Weights of a small image classifier: trained on stained colorectal tissue patches (NCT-CRC-HE-100K).
Rows from block 11 of a small image classifier, named by matrix and row number. Rows with one number belong to one neuron. Each number is 200 + 40 x the weight over its row's rms, rounded and kept within 0 to 999. All counts start at 0. After the name is the row's rms in percent of the matrix's.
After each neuron's rows are labels from the 100 images, of 14976, where the neuron reaches its highest value: "top examples" is what is common among them. Only what is clearly more common there than usual is listed. The data: stained colorectal tissue patches (NCT-CRC-HE-100K). In brackets: how many of the 100, against the usual share in percent.
# fc1: MLP up (model.blocks.11.mlp.fc1.weight, 1024x512), inputs 400-439
# fc2: MLP down (model.blocks.11.mlp.fc2.weight, 512x1024, transposed), outputs 400-439

fc1.165,089,223,198,169,151,203,152,183,210,221,198,255,217,180,166,130,181,176,234,180,223,202,218,198,243,264,135,205,182,181,224,203,205,212,209,214,214,152,200,184,146
fc2.165,092,152,215,172,184,182,206,222,164,215,206,209,130,178,236,272,210,224,199,204,181,291,139,122,173,173,215,213,222,287,229,177,223,167,156,256,124,226,183,190,230
top examples: tissue: tumour epithelium (88 vs 14.8)

fc1.537,082,203,193,224,225,205,211,154,153,197,198,196,286,263,162,232,193,184,191,193,228,154,187,181,282,135,93,244,163,230,197,177,292,215,208,219,259,202,175,153,169
fc2.537,089,197,269,200,164,231,238,192,182,214,198,265,186,137,212,174,191,192,200,125,178,181,217,170,137,196,267,145,163,250,185,193,173,250,173,172,244,193,240,163,228
top examples: tissue: lymphocytes (100 vs 11.2)

fc1.608,142,185,218,176,226,175,150,180,171,242,186,268,193,187,269,247,274,195,187,201,206,177,225,209,191,192,143,185,218,139,161,213,187,199,158,210,185,272,247,214,203
fc2.608,140,156,166,284,210,186,199,197,137,94,192,217,221,191,223,238,199,214,167,139,195,203,78,213,152,144,187,258,159,172,300,162,190,212,236,165,244,159,178,381,201
top examples: tissue: smooth muscle (97 vs 13.4)

fc1.388,093,261,114,204,144,237,214,100,130,196,240,224,199,266,216,222,266,210,241,208,187,138,266,179,179,221,173,174,195,205,264,194,225,180,187,255,103,163,139,236,201
fc2.388,095,197,162,257,210,170,197,190,224,222,218,226,183,267,157,244,225,230,164,167,173,289,160,218,219,162,174,178,158,180,188,203,199,210,234,213,251,190,253,162,127
top examples: tissue: mucus (45 vs 9); tissue: debris (28 vs 11.2)

fc1.558,096,154,279,282,185,212,142,226,192,169,216,205,196,270,239,238,173,147,203,225,192,197,213,161,187,208,180,174,157,243,210,218,154,142,166,232,234,208,177,239,194
fc2.558,093,200,84,167,116,199,202,184,152,195,180,195,179,134,154,179,162,188,263,137,235,223,231,170,222,187,187,199,222,249,179,224,212,292,241,107,134,222,158,142,242
top examples: tissue: normal colon mucosa (88 vs 8.8)

fc1.690,073,233,149,292,189,237,190,191,61,249,127,209,138,136,240,208,186,218,199,178,261,245,208,118,203,128,176,229,134,223,209,249,221,179,179,129,156,206,193,207,186
fc2.690,068,252,195,184,236,145,181,201,280,185,217,212,234,171,230,196,207,173,156,162,200,135,205,225,148,282,284,176,230,204,235,185,235,207,194,180,212,161,178,169,213
top examples: tissue: debris (82 vs 11.2)

fc1.354,092,207,243,159,183,286,189,206,185,218,195,203,229,233,228,140,216,161,168,214,224,138,155,186,208,201,291,215,251,183,210,234,189,120,271,212,227,140,130,205,195
fc2.354,093,200,126,155,213,240,257,232,210,209,200,140,139,219,223,269,185,210,215,242,179,247,255,181,123,233,139,201,179,190,211,97,162,207,221,153,234,215,242,163,176
top examples: tissue: lymphocytes (96 vs 11.2)

fc1.382,099,214,275,186,230,242,240,210,185,233,212,161,198,241,258,220,179,233,171,151,227,226,201,233,243,219,118,186,176,185,166,259,204,216,165,156,279,164,314,238,206
fc2.382,090,167,184,246,231,113,276,197,211,172,239,192,115,155,221,266,230,208,174,170,207,203,158,207,158,152,154,128,153,143,174,239,201,208,200,234,208,179,226,262,267
top examples: tissue: smooth muscle (95 vs 13.4)

fc1.176,082,199,259,251,252,214,260,173,181,185,201,180,236,225,186,190,231,259,114,185,309,201,244,219,299,272,183,181,193,260,157,185,242,251,243,141,201,250,121,248,196
fc2.176,085,214,120,194,255,190,144,295,193,202,190,239,227,250,230,172,188,80,233,134,160,190,252,178,201,211,166,264,193,143,155,196,200,158,162,159,260,210,242,184,178
top examples: tissue: smooth muscle (51 vs 13.4); tissue: mucus (36 vs 9)

fc1.214,078,203,193,241,131,234,222,222,180,242,221,163,211,155,212,233,214,232,225,175,151,251,87,203,214,196,152,246,191,192,195,259,186,229,227,174,265,188,183,238,145
fc2.214,077,212,223,174,155,181,192,198,214,220,186,187,198,186,215,207,145,163,216,210,188,200,224,192,181,302,125,234,195,132,82,138,252,252,236,281,225,210,184,254,180
top examples: tissue: cancer-associated stroma (60 vs 10.8); tissue: debris (33 vs 11.2)

fc1.555,088,143,204,251,202,238,197,152,263,223,153,256,219,213,153,218,169,185,248,169,217,122,229,188,184,202,198,201,117,204,186,238,214,196,208,210,193,221,149,313,219
fc2.555,086,212,162,217,221,200,203,222,182,176,239,163,199,318,215,266,242,185,171,166,199,245,218,275,205,190,192,166,231,287,190,154,181,227,107,252,187,154,193,74,193
top examples: tissue: smooth muscle (61 vs 13.4); tissue: mucus (36 vs 9)

fc1.723,094,233,193,217,119,277,210,187,217,243,217,268,169,178,216,164,233,197,253,222,217,176,160,184,171,247,134,246,175,274,167,169,242,219,197,194,155,154,188,167,185
fc2.723,089,160,246,165,227,183,170,240,162,209,207,228,199,208,218,201,216,272,166,230,181,248,173,145,206,139,241,193,195,179,204,214,154,229,206,196,192,236,235,149,223
top examples: tissue: normal colon mucosa (53 vs 8.8)

fc1.88,086,118,215,184,187,204,280,232,137,204,201,258,242,199,214,175,176,137,237,153,182,141,258,111,194,157,142,228,235,69,228,200,184,148,264,123,226,202,151,177,199
fc2.88,098,179,262,171,162,184,171,318,206,169,174,194,173,160,167,208,241,207,208,201,203,215,151,245,180,176,235,208,192,166,181,222,194,246,178,217,159,247,173,235,232
top examples: tissue: adipose tissue (99 vs 10.2)

fc1.620,126,214,174,204,139,221,106,149,175,258,204,191,203,235,202,157,229,188,146,175,213,219,208,187,227,208,249,220,158,194,114,194,244,241,228,308,177,207,172,201,218
fc2.620,115,212,185,189,291,222,201,261,160,226,194,177,222,214,198,167,186,221,212,154,205,167,254,240,237,221,122,183,251,234,124,147,177,156,250,137,230,243,81,209,238
top examples: tissue: cancer-associated stroma (40 vs 10.8); tissue: smooth muscle (33 vs 13.4)

fc1.420,084,224,146,237,178,201,228,233,148,190,236,189,261,251,228,202,231,199,200,165,158,222,218,228,191,234,235,271,148,254,258,133,213,185,195,176,196,178,225,163,289
fc2.420,090,193,249,159,122,212,155,161,161,237,175,181,154,261,142,147,183,196,244,251,229,181,212,133,204,186,198,235,243,198,150,156,206,169,239,195,233,166,213,206,160
top examples: tissue: lymphocytes (47 vs 11.2); tissue: adipose tissue (36 vs 10.2)

fc1.419,113,205,202,210,233,243,182,192,129,207,200,195,141,210,165,262,209,179,180,279,236,167,196,266,103,174,187,245,134,205,259,133,250,196,191,255,127,185,120,168,156
fc2.419,112,235,235,190,184,265,173,210,201,174,224,251,236,191,156,227,231,240,185,142,183,224,218,148,180,216,192,208,183,265,134,235,171,137,177,169,196,264,209,115,212
top examples: tissue: normal colon mucosa (59 vs 8.8); tissue: mucus (41 vs 9)

fc1.442,101,177,226,170,215,198,200,272,174,146,247,222,112,175,149,121,206,158,182,261,226,201,268,200,230,168,209,210,195,222,274,194,222,219,211,194,207,185,186,147,166
fc2.442,108,261,200,122,140,246,164,177,235,249,204,199,161,139,170,203,256,235,185,187,229,222,220,217,204,247,221,231,162,236,181,172,179,221,231,156,170,224,179,120,200
top examples: tissue: cancer-associated stroma (75 vs 10.8)

fc1.539,092,198,219,243,89,236,206,258,285,209,221,185,148,181,160,265,193,197,230,107,192,94,171,134,105,212,161,200,141,183,169,186,212,215,196,111,247,263,180,266,192
fc2.539,090,217,185,138,214,181,228,243,173,213,142,219,210,213,255,170,199,192,211,257,182,301,247,227,186,226,208,188,280,203,161,152,271,186,215,228,203,129,210,218,254
top examples: tissue: normal colon mucosa (58 vs 8.8)

fc1.455,143,143,194,213,127,178,231,245,193,190,268,239,176,183,235,169,207,221,254,176,212,153,201,179,107,173,114,244,217,73,237,115,249,215,225,172,256,181,190,184,239
fc2.455,146,218,194,223,224,185,195,176,169,226,180,202,197,218,234,258,224,183,219,221,226,205,229,266,211,190,196,228,186,189,218,168,193,236,194,239,141,253,205,258,240
top examples: tissue: adipose tissue (100 vs 10.2)

fc1.444,064,170,216,202,185,198,193,228,279,282,217,208,230,182,236,131,155,185,239,167,276,221,160,162,162,223,260,259,239,215,224,223,177,159,247,139,209,229,306,289,249
fc2.444,069,154,235,179,175,132,229,226,184,163,226,128,220,195,189,174,194,145,252,226,169,180,225,229,90,192,184,223,200,137,118,210,153,290,199,161,229,220,162,205,229
top examples: tissue: cancer-associated stroma (45 vs 10.8)

fc1.652,133,210,202,208,134,207,177,181,111,223,153,201,163,189,169,252,247,261,226,199,265,260,286,205,210,212,250,267,239,148,198,190,165,200,161,159,194,176,149,201,231
fc2.652,137,243,185,215,198,213,180,252,277,157,207,289,211,133,214,126,240,192,215,209,235,207,259,236,103,194,173,174,146,276,255,252,226,237,168,202,183,133,260,263,173
top examples: tissue: debris (64 vs 11.2); tissue: mucus (36 vs 9)

fc1.657,080,152,188,219,184,190,232,162,226,234,136,222,154,208,139,207,275,171,159,201,237,209,240,149,234,197,223,200,183,187,243,240,242,241,253,191,251,190,215,231,155
fc2.657,087,210,228,181,193,196,211,162,195,181,229,204,191,172,231,219,208,227,212,129,202,209,142,200,218,203,192,149,197,249,194,203,201,149,222,243,242,198,174,224,267
top examples: tissue: normal colon mucosa (86 vs 8.8)

fc1.669,084,176,193,220,214,183,271,250,204,122,109,245,203,113,210,227,189,156,174,162,209,192,208,200,162,187,226,260,196,126,209,276,262,253,101,173,177,187,182,203,203
fc2.669,081,107,202,203,194,235,206,218,148,287,324,177,210,224,196,213,208,171,183,169,181,209,164,172,195,208,177,200,155,125,195,141,160,173,225,167,184,223,194,212,189
top examples: tissue: smooth muscle (75 vs 13.4)

fc1.359,112,177,193,222,199,165,149,241,240,142,270,199,176,205,181,237,134,196,217,220,230,241,212,233,148,258,136,223,168,170,224,211,218,209,157,225,206,158,256,162,110
fc2.359,108,192,177,167,163,161,190,160,195,299,198,212,227,219,270,205,248,229,219,244,210,117,174,142,215,234,244,174,135,222,125,130,192,153,219,156,169,300,128,104,149
top examples: tissue: cancer-associated stroma (41 vs 10.8); tissue: mucus (38 vs 9)

fc1.683,067,202,137,221,188,224,206,185,204,249,206,178,161,188,179,266,116,254,207,248,215,146,190,156,213,164,166,268,253,187,215,191,227,210,195,247,171,180,271,103,256
fc2.683,069,236,221,157,181,259,128,194,178,215,266,171,170,188,193,236,275,210,245,262,209,223,256,179,213,199,198,162,198,174,228,195,148,133,224,176,237,221,123,211,214
top examples: tissue: smooth muscle (88 vs 13.4)

fc1.632,138,254,147,243,245,191,101,263,265,210,212,158,179,240,152,220,195,211,234,158,209,219,163,209,223,271,185,130,211,190,216,202,160,207,242,151,222,171,138,192,206
fc2.632,130,208,286,148,175,200,230,196,235,146,222,220,257,225,233,192,173,131,173,127,204,161,150,197,228,198,205,240,213,255,182,218,199,217,260,228,230,215,294,128,120
top examples: tissue: cancer-associated stroma (69 vs 10.8); tissue: debris (31 vs 11.2)

fc1.428,066,164,174,219,166,244,205,197,159,255,171,207,213,189,217,242,261,192,190,263,219,209,201,237,161,232,153,153,266,244,186,242,329,239,182,179,144,146,146,200,211
fc2.428,063,257,212,171,190,242,197,192,225,161,277,239,122,135,188,268,183,148,239,183,252,137,195,203,197,173,216,269,224,176,278,207,167,180,197,189,229,136,271,147,237
top examples: tissue: lymphocytes (59 vs 11.2)

fc1.203,113,200,176,181,200,214,184,160,201,153,171,279,152,210,238,146,217,179,185,114,164,144,275,183,147,212,231,189,193,177,225,291,246,238,251,221,199,176,167,204,125
fc2.203,106,131,175,240,185,224,219,146,233,247,176,167,187,265,151,278,189,260,213,287,166,246,283,174,181,202,210,215,181,218,170,170,226,224,180,290,142,153,147,126,283
top examples: tissue: mucus (48 vs 9)

fc1.44,062,220,219,301,220,217,232,232,224,287,234,194,194,179,155,168,158,188,250,130,166,228,216,160,256,109,288,215,212,228,154,165,215,205,152,208,175,181,146,164,135
fc2.44,069,167,268,116,199,132,192,165,160,153,183,197,233,178,193,146,197,189,195,188,242,201,294,111,244,189,234,254,120,97,316,171,229,217,196,199,236,165,133,220,285
top examples: tissue: lymphocytes (59 vs 11.2); tissue: debris (29 vs 11.2)

fc1.305,119,296,220,245,189,197,193,241,189,161,173,189,169,215,245,220,243,212,230,170,195,243,161,217,174,228,206,229,156,213,217,176,185,154,197,278,190,208,218,164,208
fc2.305,126,179,182,190,207,184,218,190,206,253,138,135,220,213,178,190,160,207,183,166,202,253,180,228,258,109,185,219,216,218,159,215,214,240,245,178,239,181,174,246,208
top examples: tissue: smooth muscle (56 vs 13.4); tissue: adipose tissue (33 vs 10.2)

fc1.220,129,194,192,242,171,281,228,178,159,216,292,106,194,224,231,205,184,249,171,203,174,204,161,168,249,147,130,118,240,161,240,221,193,210,226,201,242,176,203,122,170
fc2.220,136,215,234,186,266,156,174,216,226,161,146,201,154,249,197,249,146,201,194,191,255,205,173,147,175,297,135,248,241,202,231,125,185,219,185,234,218,202,183,283,233
top examples: tissue: cancer-associated stroma (61 vs 10.8); tissue: debris (39 vs 11.2)

fc1.321,079,224,184,201,235,231,266,189,192,159,117,242,146,191,237,159,214,233,187,197,136,240,144,247,263,146,230,145,251,169,206,199,172,212,142,226,166,247,224,145,172
fc2.321,070,164,170,203,165,170,225,180,193,215,266,221,232,210,143,99,186,152,194,225,150,166,204,287,248,209,198,273,186,151,279,208,189,228,203,132,237,176,168,185,167
top examples: tissue: debris (87 vs 11.2)

fc1.28,075,124,202,185,138,182,232,193,245,162,172,212,189,159,184,214,152,157,233,225,143,158,162,241,213,187,216,175,167,168,235,219,226,168,221,189,215,192,219,204,199
fc2.28,084,236,189,167,200,188,165,154,232,172,168,209,239,284,188,197,227,202,142,180,227,148,202,185,234,186,175,173,222,253,225,198,176,168,99,196,118,159,175,176,229
top examples: tissue: debris (97 vs 11.2)

fc1.567,069,219,171,195,208,257,205,191,178,244,111,190,272,225,194,155,222,223,185,215,190,236,197,162,236,166,191,198,166,199,220,231,199,155,179,149,207,232,157,178,202
fc2.567,074,129,183,157,241,198,178,208,166,182,296,269,211,187,166,226,165,187,272,205,240,165,205,290,175,165,189,201,215,192,233,201,317,169,286,180,125,156,225,170,176
top examples: tissue: lymphocytes (39 vs 11.2)

fc1.280,063,245,236,145,260,179,179,206,149,226,237,218,221,146,153,272,179,174,253,167,161,112,249,210,241,93,220,276,222,208,294,184,151,171,143,170,175,185,222,159,153
fc2.280,069,182,213,115,185,190,173,222,142,253,219,179,143,237,191,222,232,182,253,171,176,189,158,203,188,243,199,193,196,190,232,183,188,215,215,201,127,194,166,164,163
top examples: tissue: smooth muscle (45 vs 13.4); tissue: debris (36 vs 11.2)

fc1.114,079,246,210,206,257,195,205,223,185,211,156,208,167,194,169,209,182,205,206,181,217,203,163,182,164,112,180,217,227,204,231,237,225,185,253,212,181,259,230,102,145
fc2.114,076,197,150,152,191,195,215,148,230,211,219,244,226,171,235,200,202,241,208,213,214,151,183,274,185,194,249,225,213,227,236,237,177,213,203,223,292,190,177,210,239
top examples: tissue: smooth muscle (51 vs 13.4); tissue: tumour epithelium (33 vs 14.8)

fc1.121,076,186,196,154,217,133,182,169,262,224,211,248,152,147,170,264,243,245,190,189,170,156,198,235,200,198,164,190,174,150,230,266,254,256,233,218,187,220,243,209,228
fc2.121,080,276,207,216,203,302,247,180,138,212,231,143,245,247,255,179,182,182,189,180,124,236,239,178,216,214,200,203,198,164,220,226,219,178,209,92,216,195,190,141,196
top examples: tissue: lymphocytes (90 vs 11.2)

fc1.157,141,162,191,180,179,201,214,188,251,213,214,194,227,140,162,238,252,174,208,198,178,232,153,207,175,161,152,221,242,153,131,207,204,225,190,142,262,162,194,157,242
fc2.157,159,251,253,155,172,224,221,147,201,194,124,160,223,253,205,211,186,224,178,214,185,218,157,213,186,208,211,217,211,242,164,146,168,197,211,245,175,250,247,202,168
top examples: tissue: cancer-associated stroma (64 vs 10.8); tissue: debris (34 vs 11.2)

fc1.161,121,210,232,215,141,245,169,178,168,259,249,219,221,188,221,178,183,215,208,138,187,147,193,182,208,272,249,199,247,159,267,133,265,243,196,176,196,233,208,169,195
fc2.161,121,155,210,200,249,210,158,136,234,213,205,244,258,226,216,133,185,155,201,214,219,206,209,243,182,193,211,176,192,113,214,255,209,210,202,203,208,158,152,202,208
top examples: tissue: normal colon mucosa (86 vs 8.8)

fc1.521,064,141,196,274,180,184,156,201,151,216,145,272,234,202,150,171,306,148,231,133,280,127,216,175,179,214,172,161,262,166,143,240,242,200,222,199,242,137,255,158,185
fc2.521,063,191,196,166,141,174,265,222,224,309,219,137,252,271,151,149,178,188,181,221,250,217,104,175,250,209,176,212,232,172,201,174,217,197,202,269,149,199,254,205,196
top examples: tissue: lymphocytes (47 vs 11.2)

fc1.706,102,281,217,179,154,198,278,202,222,209,226,219,155,220,221,263,227,166,205,225,159,193,160,240,229,265,202,220,157,226,175,187,175,215,218,194,183,206,157,235,111
fc2.706,103,224,200,197,287,201,128,177,196,228,211,245,196,165,276,286,207,272,224,178,177,186,212,152,168,150,228,205,156,124,169,201,186,178,226,191,186,164,216,239,184
top examples: tissue: smooth muscle (52 vs 13.4); tissue: debris (35 vs 11.2)

fc1.485,141,99,143,134,146,161,246,215,123,170,229,232,217,156,165,218,162,183,140,138,224,199,175,247,146,187,177,167,177,185,169,136,148,155,207,190,225,265,176,149,197
fc2.485,150,218,193,193,184,190,206,194,225,201,197,176,173,215,277,253,195,168,167,172,211,192,155,211,196,280,220,174,190,268,172,193,144,139,155,278,283,221,161,227,187
top examples: tissue: adipose tissue (98 vs 10.2)

fc1.655,101,184,195,150,185,197,210,191,161,197,207,166,178,167,198,210,120,117,185,209,175,154,197,161,253,212,184,176,208,168,103,249,223,205,164,227,225,228,216,251,197
fc2.655,103,239,236,241,209,153,181,226,223,221,203,232,263,161,206,208,237,202,177,170,209,236,200,262,143,216,234,209,200,169,230,144,244,279,245,207,223,213,171,240,215
top examples: tissue: lymphocytes (72 vs 11.2)

fc1.342,117,189,203,282,213,157,180,256,197,192,159,251,261,176,206,206,211,187,198,208,207,174,217,216,203,179,233,288,231,183,195,197,178,175,132,258,193,95,185,218,164
fc2.342,137,184,256,181,186,229,197,196,226,154,151,181,147,184,245,148,160,219,138,204,220,223,170,224,210,221,272,168,171,290,208,165,142,190,210,256,238,226,188,182,207
top examples: tissue: lymphocytes (94 vs 11.2)

fc1.742,105,186,212,206,173,220,280,179,230,147,181,232,273,137,222,135,169,209,286,193,261,183,247,196,204,209,144,190,239,200,233,175,158,190,211,199,191,283,217,163,150
fc2.742,107,223,178,180,123,208,214,242,167,203,200,195,172,194,199,265,244,141,220,237,272,170,134,147,189,212,189,215,228,168,181,246,290,232,153,168,113,267,199,173,170
top examples: tissue: adipose tissue (78 vs 10.2)

fc1.617,081,195,147,155,229,186,145,185,212,251,194,185,162,195,227,228,189,227,169,220,171,179,172,177,177,159,249,308,230,215,179,224,233,192,167,204,185,144,215,224,197
fc2.617,086,228,238,192,228,219,279,185,230,150,179,161,197,165,235,178,229,147,281,174,246,199,272,168,169,206,239,183,240,134,194,219,176,203,203,227,257,163,160,187,242
top examples: tissue: cancer-associated stroma (66 vs 10.8); tissue: debris (28 vs 11.2)

fc1.308,093,274,95,237,141,206,296,283,228,216,253,181,185,174,144,210,211,149,165,249,144,136,186,214,168,170,280,218,163,179,245,146,275,138,160,239,212,163,164,204,188
fc2.308,098,219,245,178,296,198,225,155,240,212,201,183,161,269,265,226,164,214,177,196,186,209,182,199,230,200,236,240,217,124,262,247,199,170,233,96,206,191,200,209,201
top examples: tissue: debris (67 vs 11.2); tissue: mucus (28 vs 9)

fc1.603,088,179,277,250,175,207,254,223,189,191,152,207,212,227,216,161,205,146,200,192,209,200,218,212,202,210,221,205,266,156,213,145,206,242,204,157,204,175,148,175,236
fc2.603,091,145,189,171,202,174,174,255,267,246,182,208,185,219,207,135,192,151,168,182,252,178,270,193,223,229,188,122,270,135,237,212,255,221,250,178,232,222,214,231,206
top examples: tissue: normal colon mucosa (84 vs 8.8)

fc1.105,076,168,197,224,209,190,109,239,193,199,270,168,258,215,205,215,83,180,218,194,186,183,239,210,215,154,202,188,223,133,247,150,256,216,241,213,245,220,226,103,220
fc2.105,074,154,236,213,146,186,162,289,222,201,260,220,122,170,173,218,271,196,221,226,191,194,202,202,234,259,176,205,211,140,193,149,197,201,218,247,243,169,178,193,206
top examples: tissue: adipose tissue (76 vs 10.2)

fc1.601,091,217,208,210,143,124,201,182,187,237,234,199,200,169,229,167,228,305,295,197,224,159,245,223,202,189,161,193,194,167,158,211,145,137,66,238,223,210,156,271,159
fc2.601,092,111,185,239,222,203,261,204,137,188,291,149,180,197,178,253,283,131,174,219,195,270,194,136,199,251,174,216,268,123,201,184,216,222,210,212,206,241,167,218,211
top examples: tissue: smooth muscle (71 vs 13.4)

fc1.538,103,203,236,171,211,196,211,148,157,198,230,167,215,140,213,227,163,179,233,243,165,146,228,313,169,248,185,146,165,183,170,245,193,205,188,207,165,173,177,120,189
fc2.538,097,219,147,169,216,221,179,222,196,255,183,195,195,199,218,200,244,217,228,166,165,238,239,198,177,190,213,196,200,256,187,159,220,231,282,263,262,222,253,263,242
top examples: tissue: cancer-associated stroma (68 vs 10.8); tissue: debris (31 vs 11.2)

fc1.7,089,156,184,181,203,203,198,136,244,161,212,233,207,165,239,167,139,190,166,189,201,257,213,132,267,261,215,140,182,150,200,258,225,184,278,193,255,179,213,225,186
fc2.7,087,212,248,201,226,223,217,171,198,278,244,236,200,273,173,270,262,199,223,134,217,155,245,174,245,169,222,260,211,192,184,145,298,195,227,169,212,165,195,163,243
top examples: tissue: lymphocytes (100 vs 11.2)

fc1.587,076,220,224,208,226,221,237,204,208,158,163,167,170,270,201,226,183,234,208,188,223,190,230,126,213,139,235,172,205,184,251,154,162,251,196,177,226,142,220,96,136
fc2.587,075,176,186,204,203,160,221,154,217,204,262,218,222,233,203,205,202,125,180,178,230,205,240,213,261,279,111,225,246,195,116,200,214,190,244,207,234,215,253,252,192
top examples: tissue: normal colon mucosa (39 vs 8.8); tissue: debris (37 vs 11.2)

fc1.322,115,187,172,217,230,209,203,240,205,179,170,168,210,195,200,164,176,236,197,193,262,238,176,185,213,206,235,264,235,138,219,161,159,253,262,251,293,151,174,219,125
fc2.322,100,143,189,210,123,237,183,223,282,231,231,262,231,171,158,131,206,186,180,269,179,209,203,245,229,176,187,132,166,190,212,272,191,162,205,165,203,195,127,164,213
top examples: tissue: tumour epithelium (92 vs 14.8)

fc1.271,098,165,193,160,138,147,243,161,159,208,243,257,236,159,242,235,156,134,227,188,199,191,211,127,237,232,175,200,167,167,242,217,212,207,227,250,197,144,227,116,202
fc2.271,100,258,218,307,163,283,197,203,222,247,244,211,205,222,145,215,193,208,260,224,200,219,142,161,176,177,166,243,202,210,193,215,241,253,185,186,214,191,193,213,203
top examples: tissue: lymphocytes (64 vs 11.2)

fc1.258,053,158,163,247,205,127,172,176,128,241,248,154,287,185,197,242,158,176,264,171,219,263,298,141,180,202,151,121,183,153,159,210,170,184,223,235,241,125,155,184,158
fc2.258,051,174,134,212,228,255,233,235,181,227,283,187,180,169,278,189,202,182,169,176,221,202,221,197,224,172,210,220,170,114,280,248,151,240,254,197,230,142,200,217,221
top examples: tissue: mucus (72 vs 9)

fc1.520,116,140,211,152,193,246,223,187,173,155,224,177,208,249,204,192,162,206,306,255,224,128,281,244,158,204,165,226,216,249,230,239,197,259,240,215,188,148,217,198,169
fc2.520,113,303,175,201,294,143,225,190,173,204,180,156,237,205,153,241,244,179,196,219,191,159,171,188,245,272,208,199,134,179,175,180,271,210,192,217,274,233,146,150,155
top examples: tissue: adipose tissue (42 vs 10.2); tissue: mucus (41 vs 9)

fc1.523,126,195,191,203,194,253,191,278,224,189,232,269,218,57,179,223,217,242,182,213,99,214,152,195,229,174,189,192,220,211,210,168,219,158,198,244,244,175,136,108,248
fc2.523,155,180,214,224,221,181,205,231,238,239,182,175,209,214,157,149,200,171,209,220,230,176,160,164,220,191,268,191,229,251,222,193,220,149,233,183,200,201,212,133,177
top examples: tissue: lymphocytes (100 vs 11.2)

fc1.751,088,161,180,197,176,178,168,222,276,306,179,169,202,136,197,207,204,215,155,199,167,261,257,257,190,197,190,257,150,148,219,241,254,225,210,222,205,169,142,119,237
fc2.751,083,159,200,166,134,286,216,153,226,193,214,139,210,186,221,179,205,216,214,184,238,217,227,174,244,188,246,160,159,241,210,232,245,169,172,180,192,168,247,168,235
top examples: tissue: smooth muscle (83 vs 13.4)

fc1.57,077,265,206,233,236,181,128,233,174,172,208,251,187,248,203,183,220,233,205,254,200,139,161,182,157,251,202,198,207,170,221,190,196,236,185,182,191,93,214,219,213
fc2.57,077,201,231,234,215,254,184,159,222,236,137,191,211,171,184,233,154,151,231,189,222,219,158,280,202,215,256,179,147,198,239,192,241,215,137,206,245,249,169,269,180
top examples: tissue: lymphocytes (48 vs 11.2)

fc1.111,099,191,124,209,242,218,165,169,205,179,260,213,274,185,235,147,134,219,209,176,209,202,181,128,150,232,270,210,216,166,196,179,153,204,273,135,130,173,192,212,243
fc2.111,110,170,208,244,168,189,239,182,205,170,122,214,198,193,196,156,219,197,260,151,274,260,287,198,234,115,215,279,221,314,200,140,174,188,194,224,200,171,137,183,158
top examples: tissue: debris (57 vs 11.2); tissue: mucus (43 vs 9)

fc1.226,077,213,174,236,163,177,172,206,206,150,241,176,232,103,234,211,129,253,182,231,208,225,281,141,237,215,141,192,173,214,149,101,192,269,136,241,265,171,243,221,169
fc2.226,082,198,196,178,168,231,244,187,257,228,212,201,255,209,221,145,230,154,208,215,162,218,236,185,167,226,256,212,155,191,238,208,219,168,216,231,193,204,219,143,201
top examples: tissue: lymphocytes (97 vs 11.2)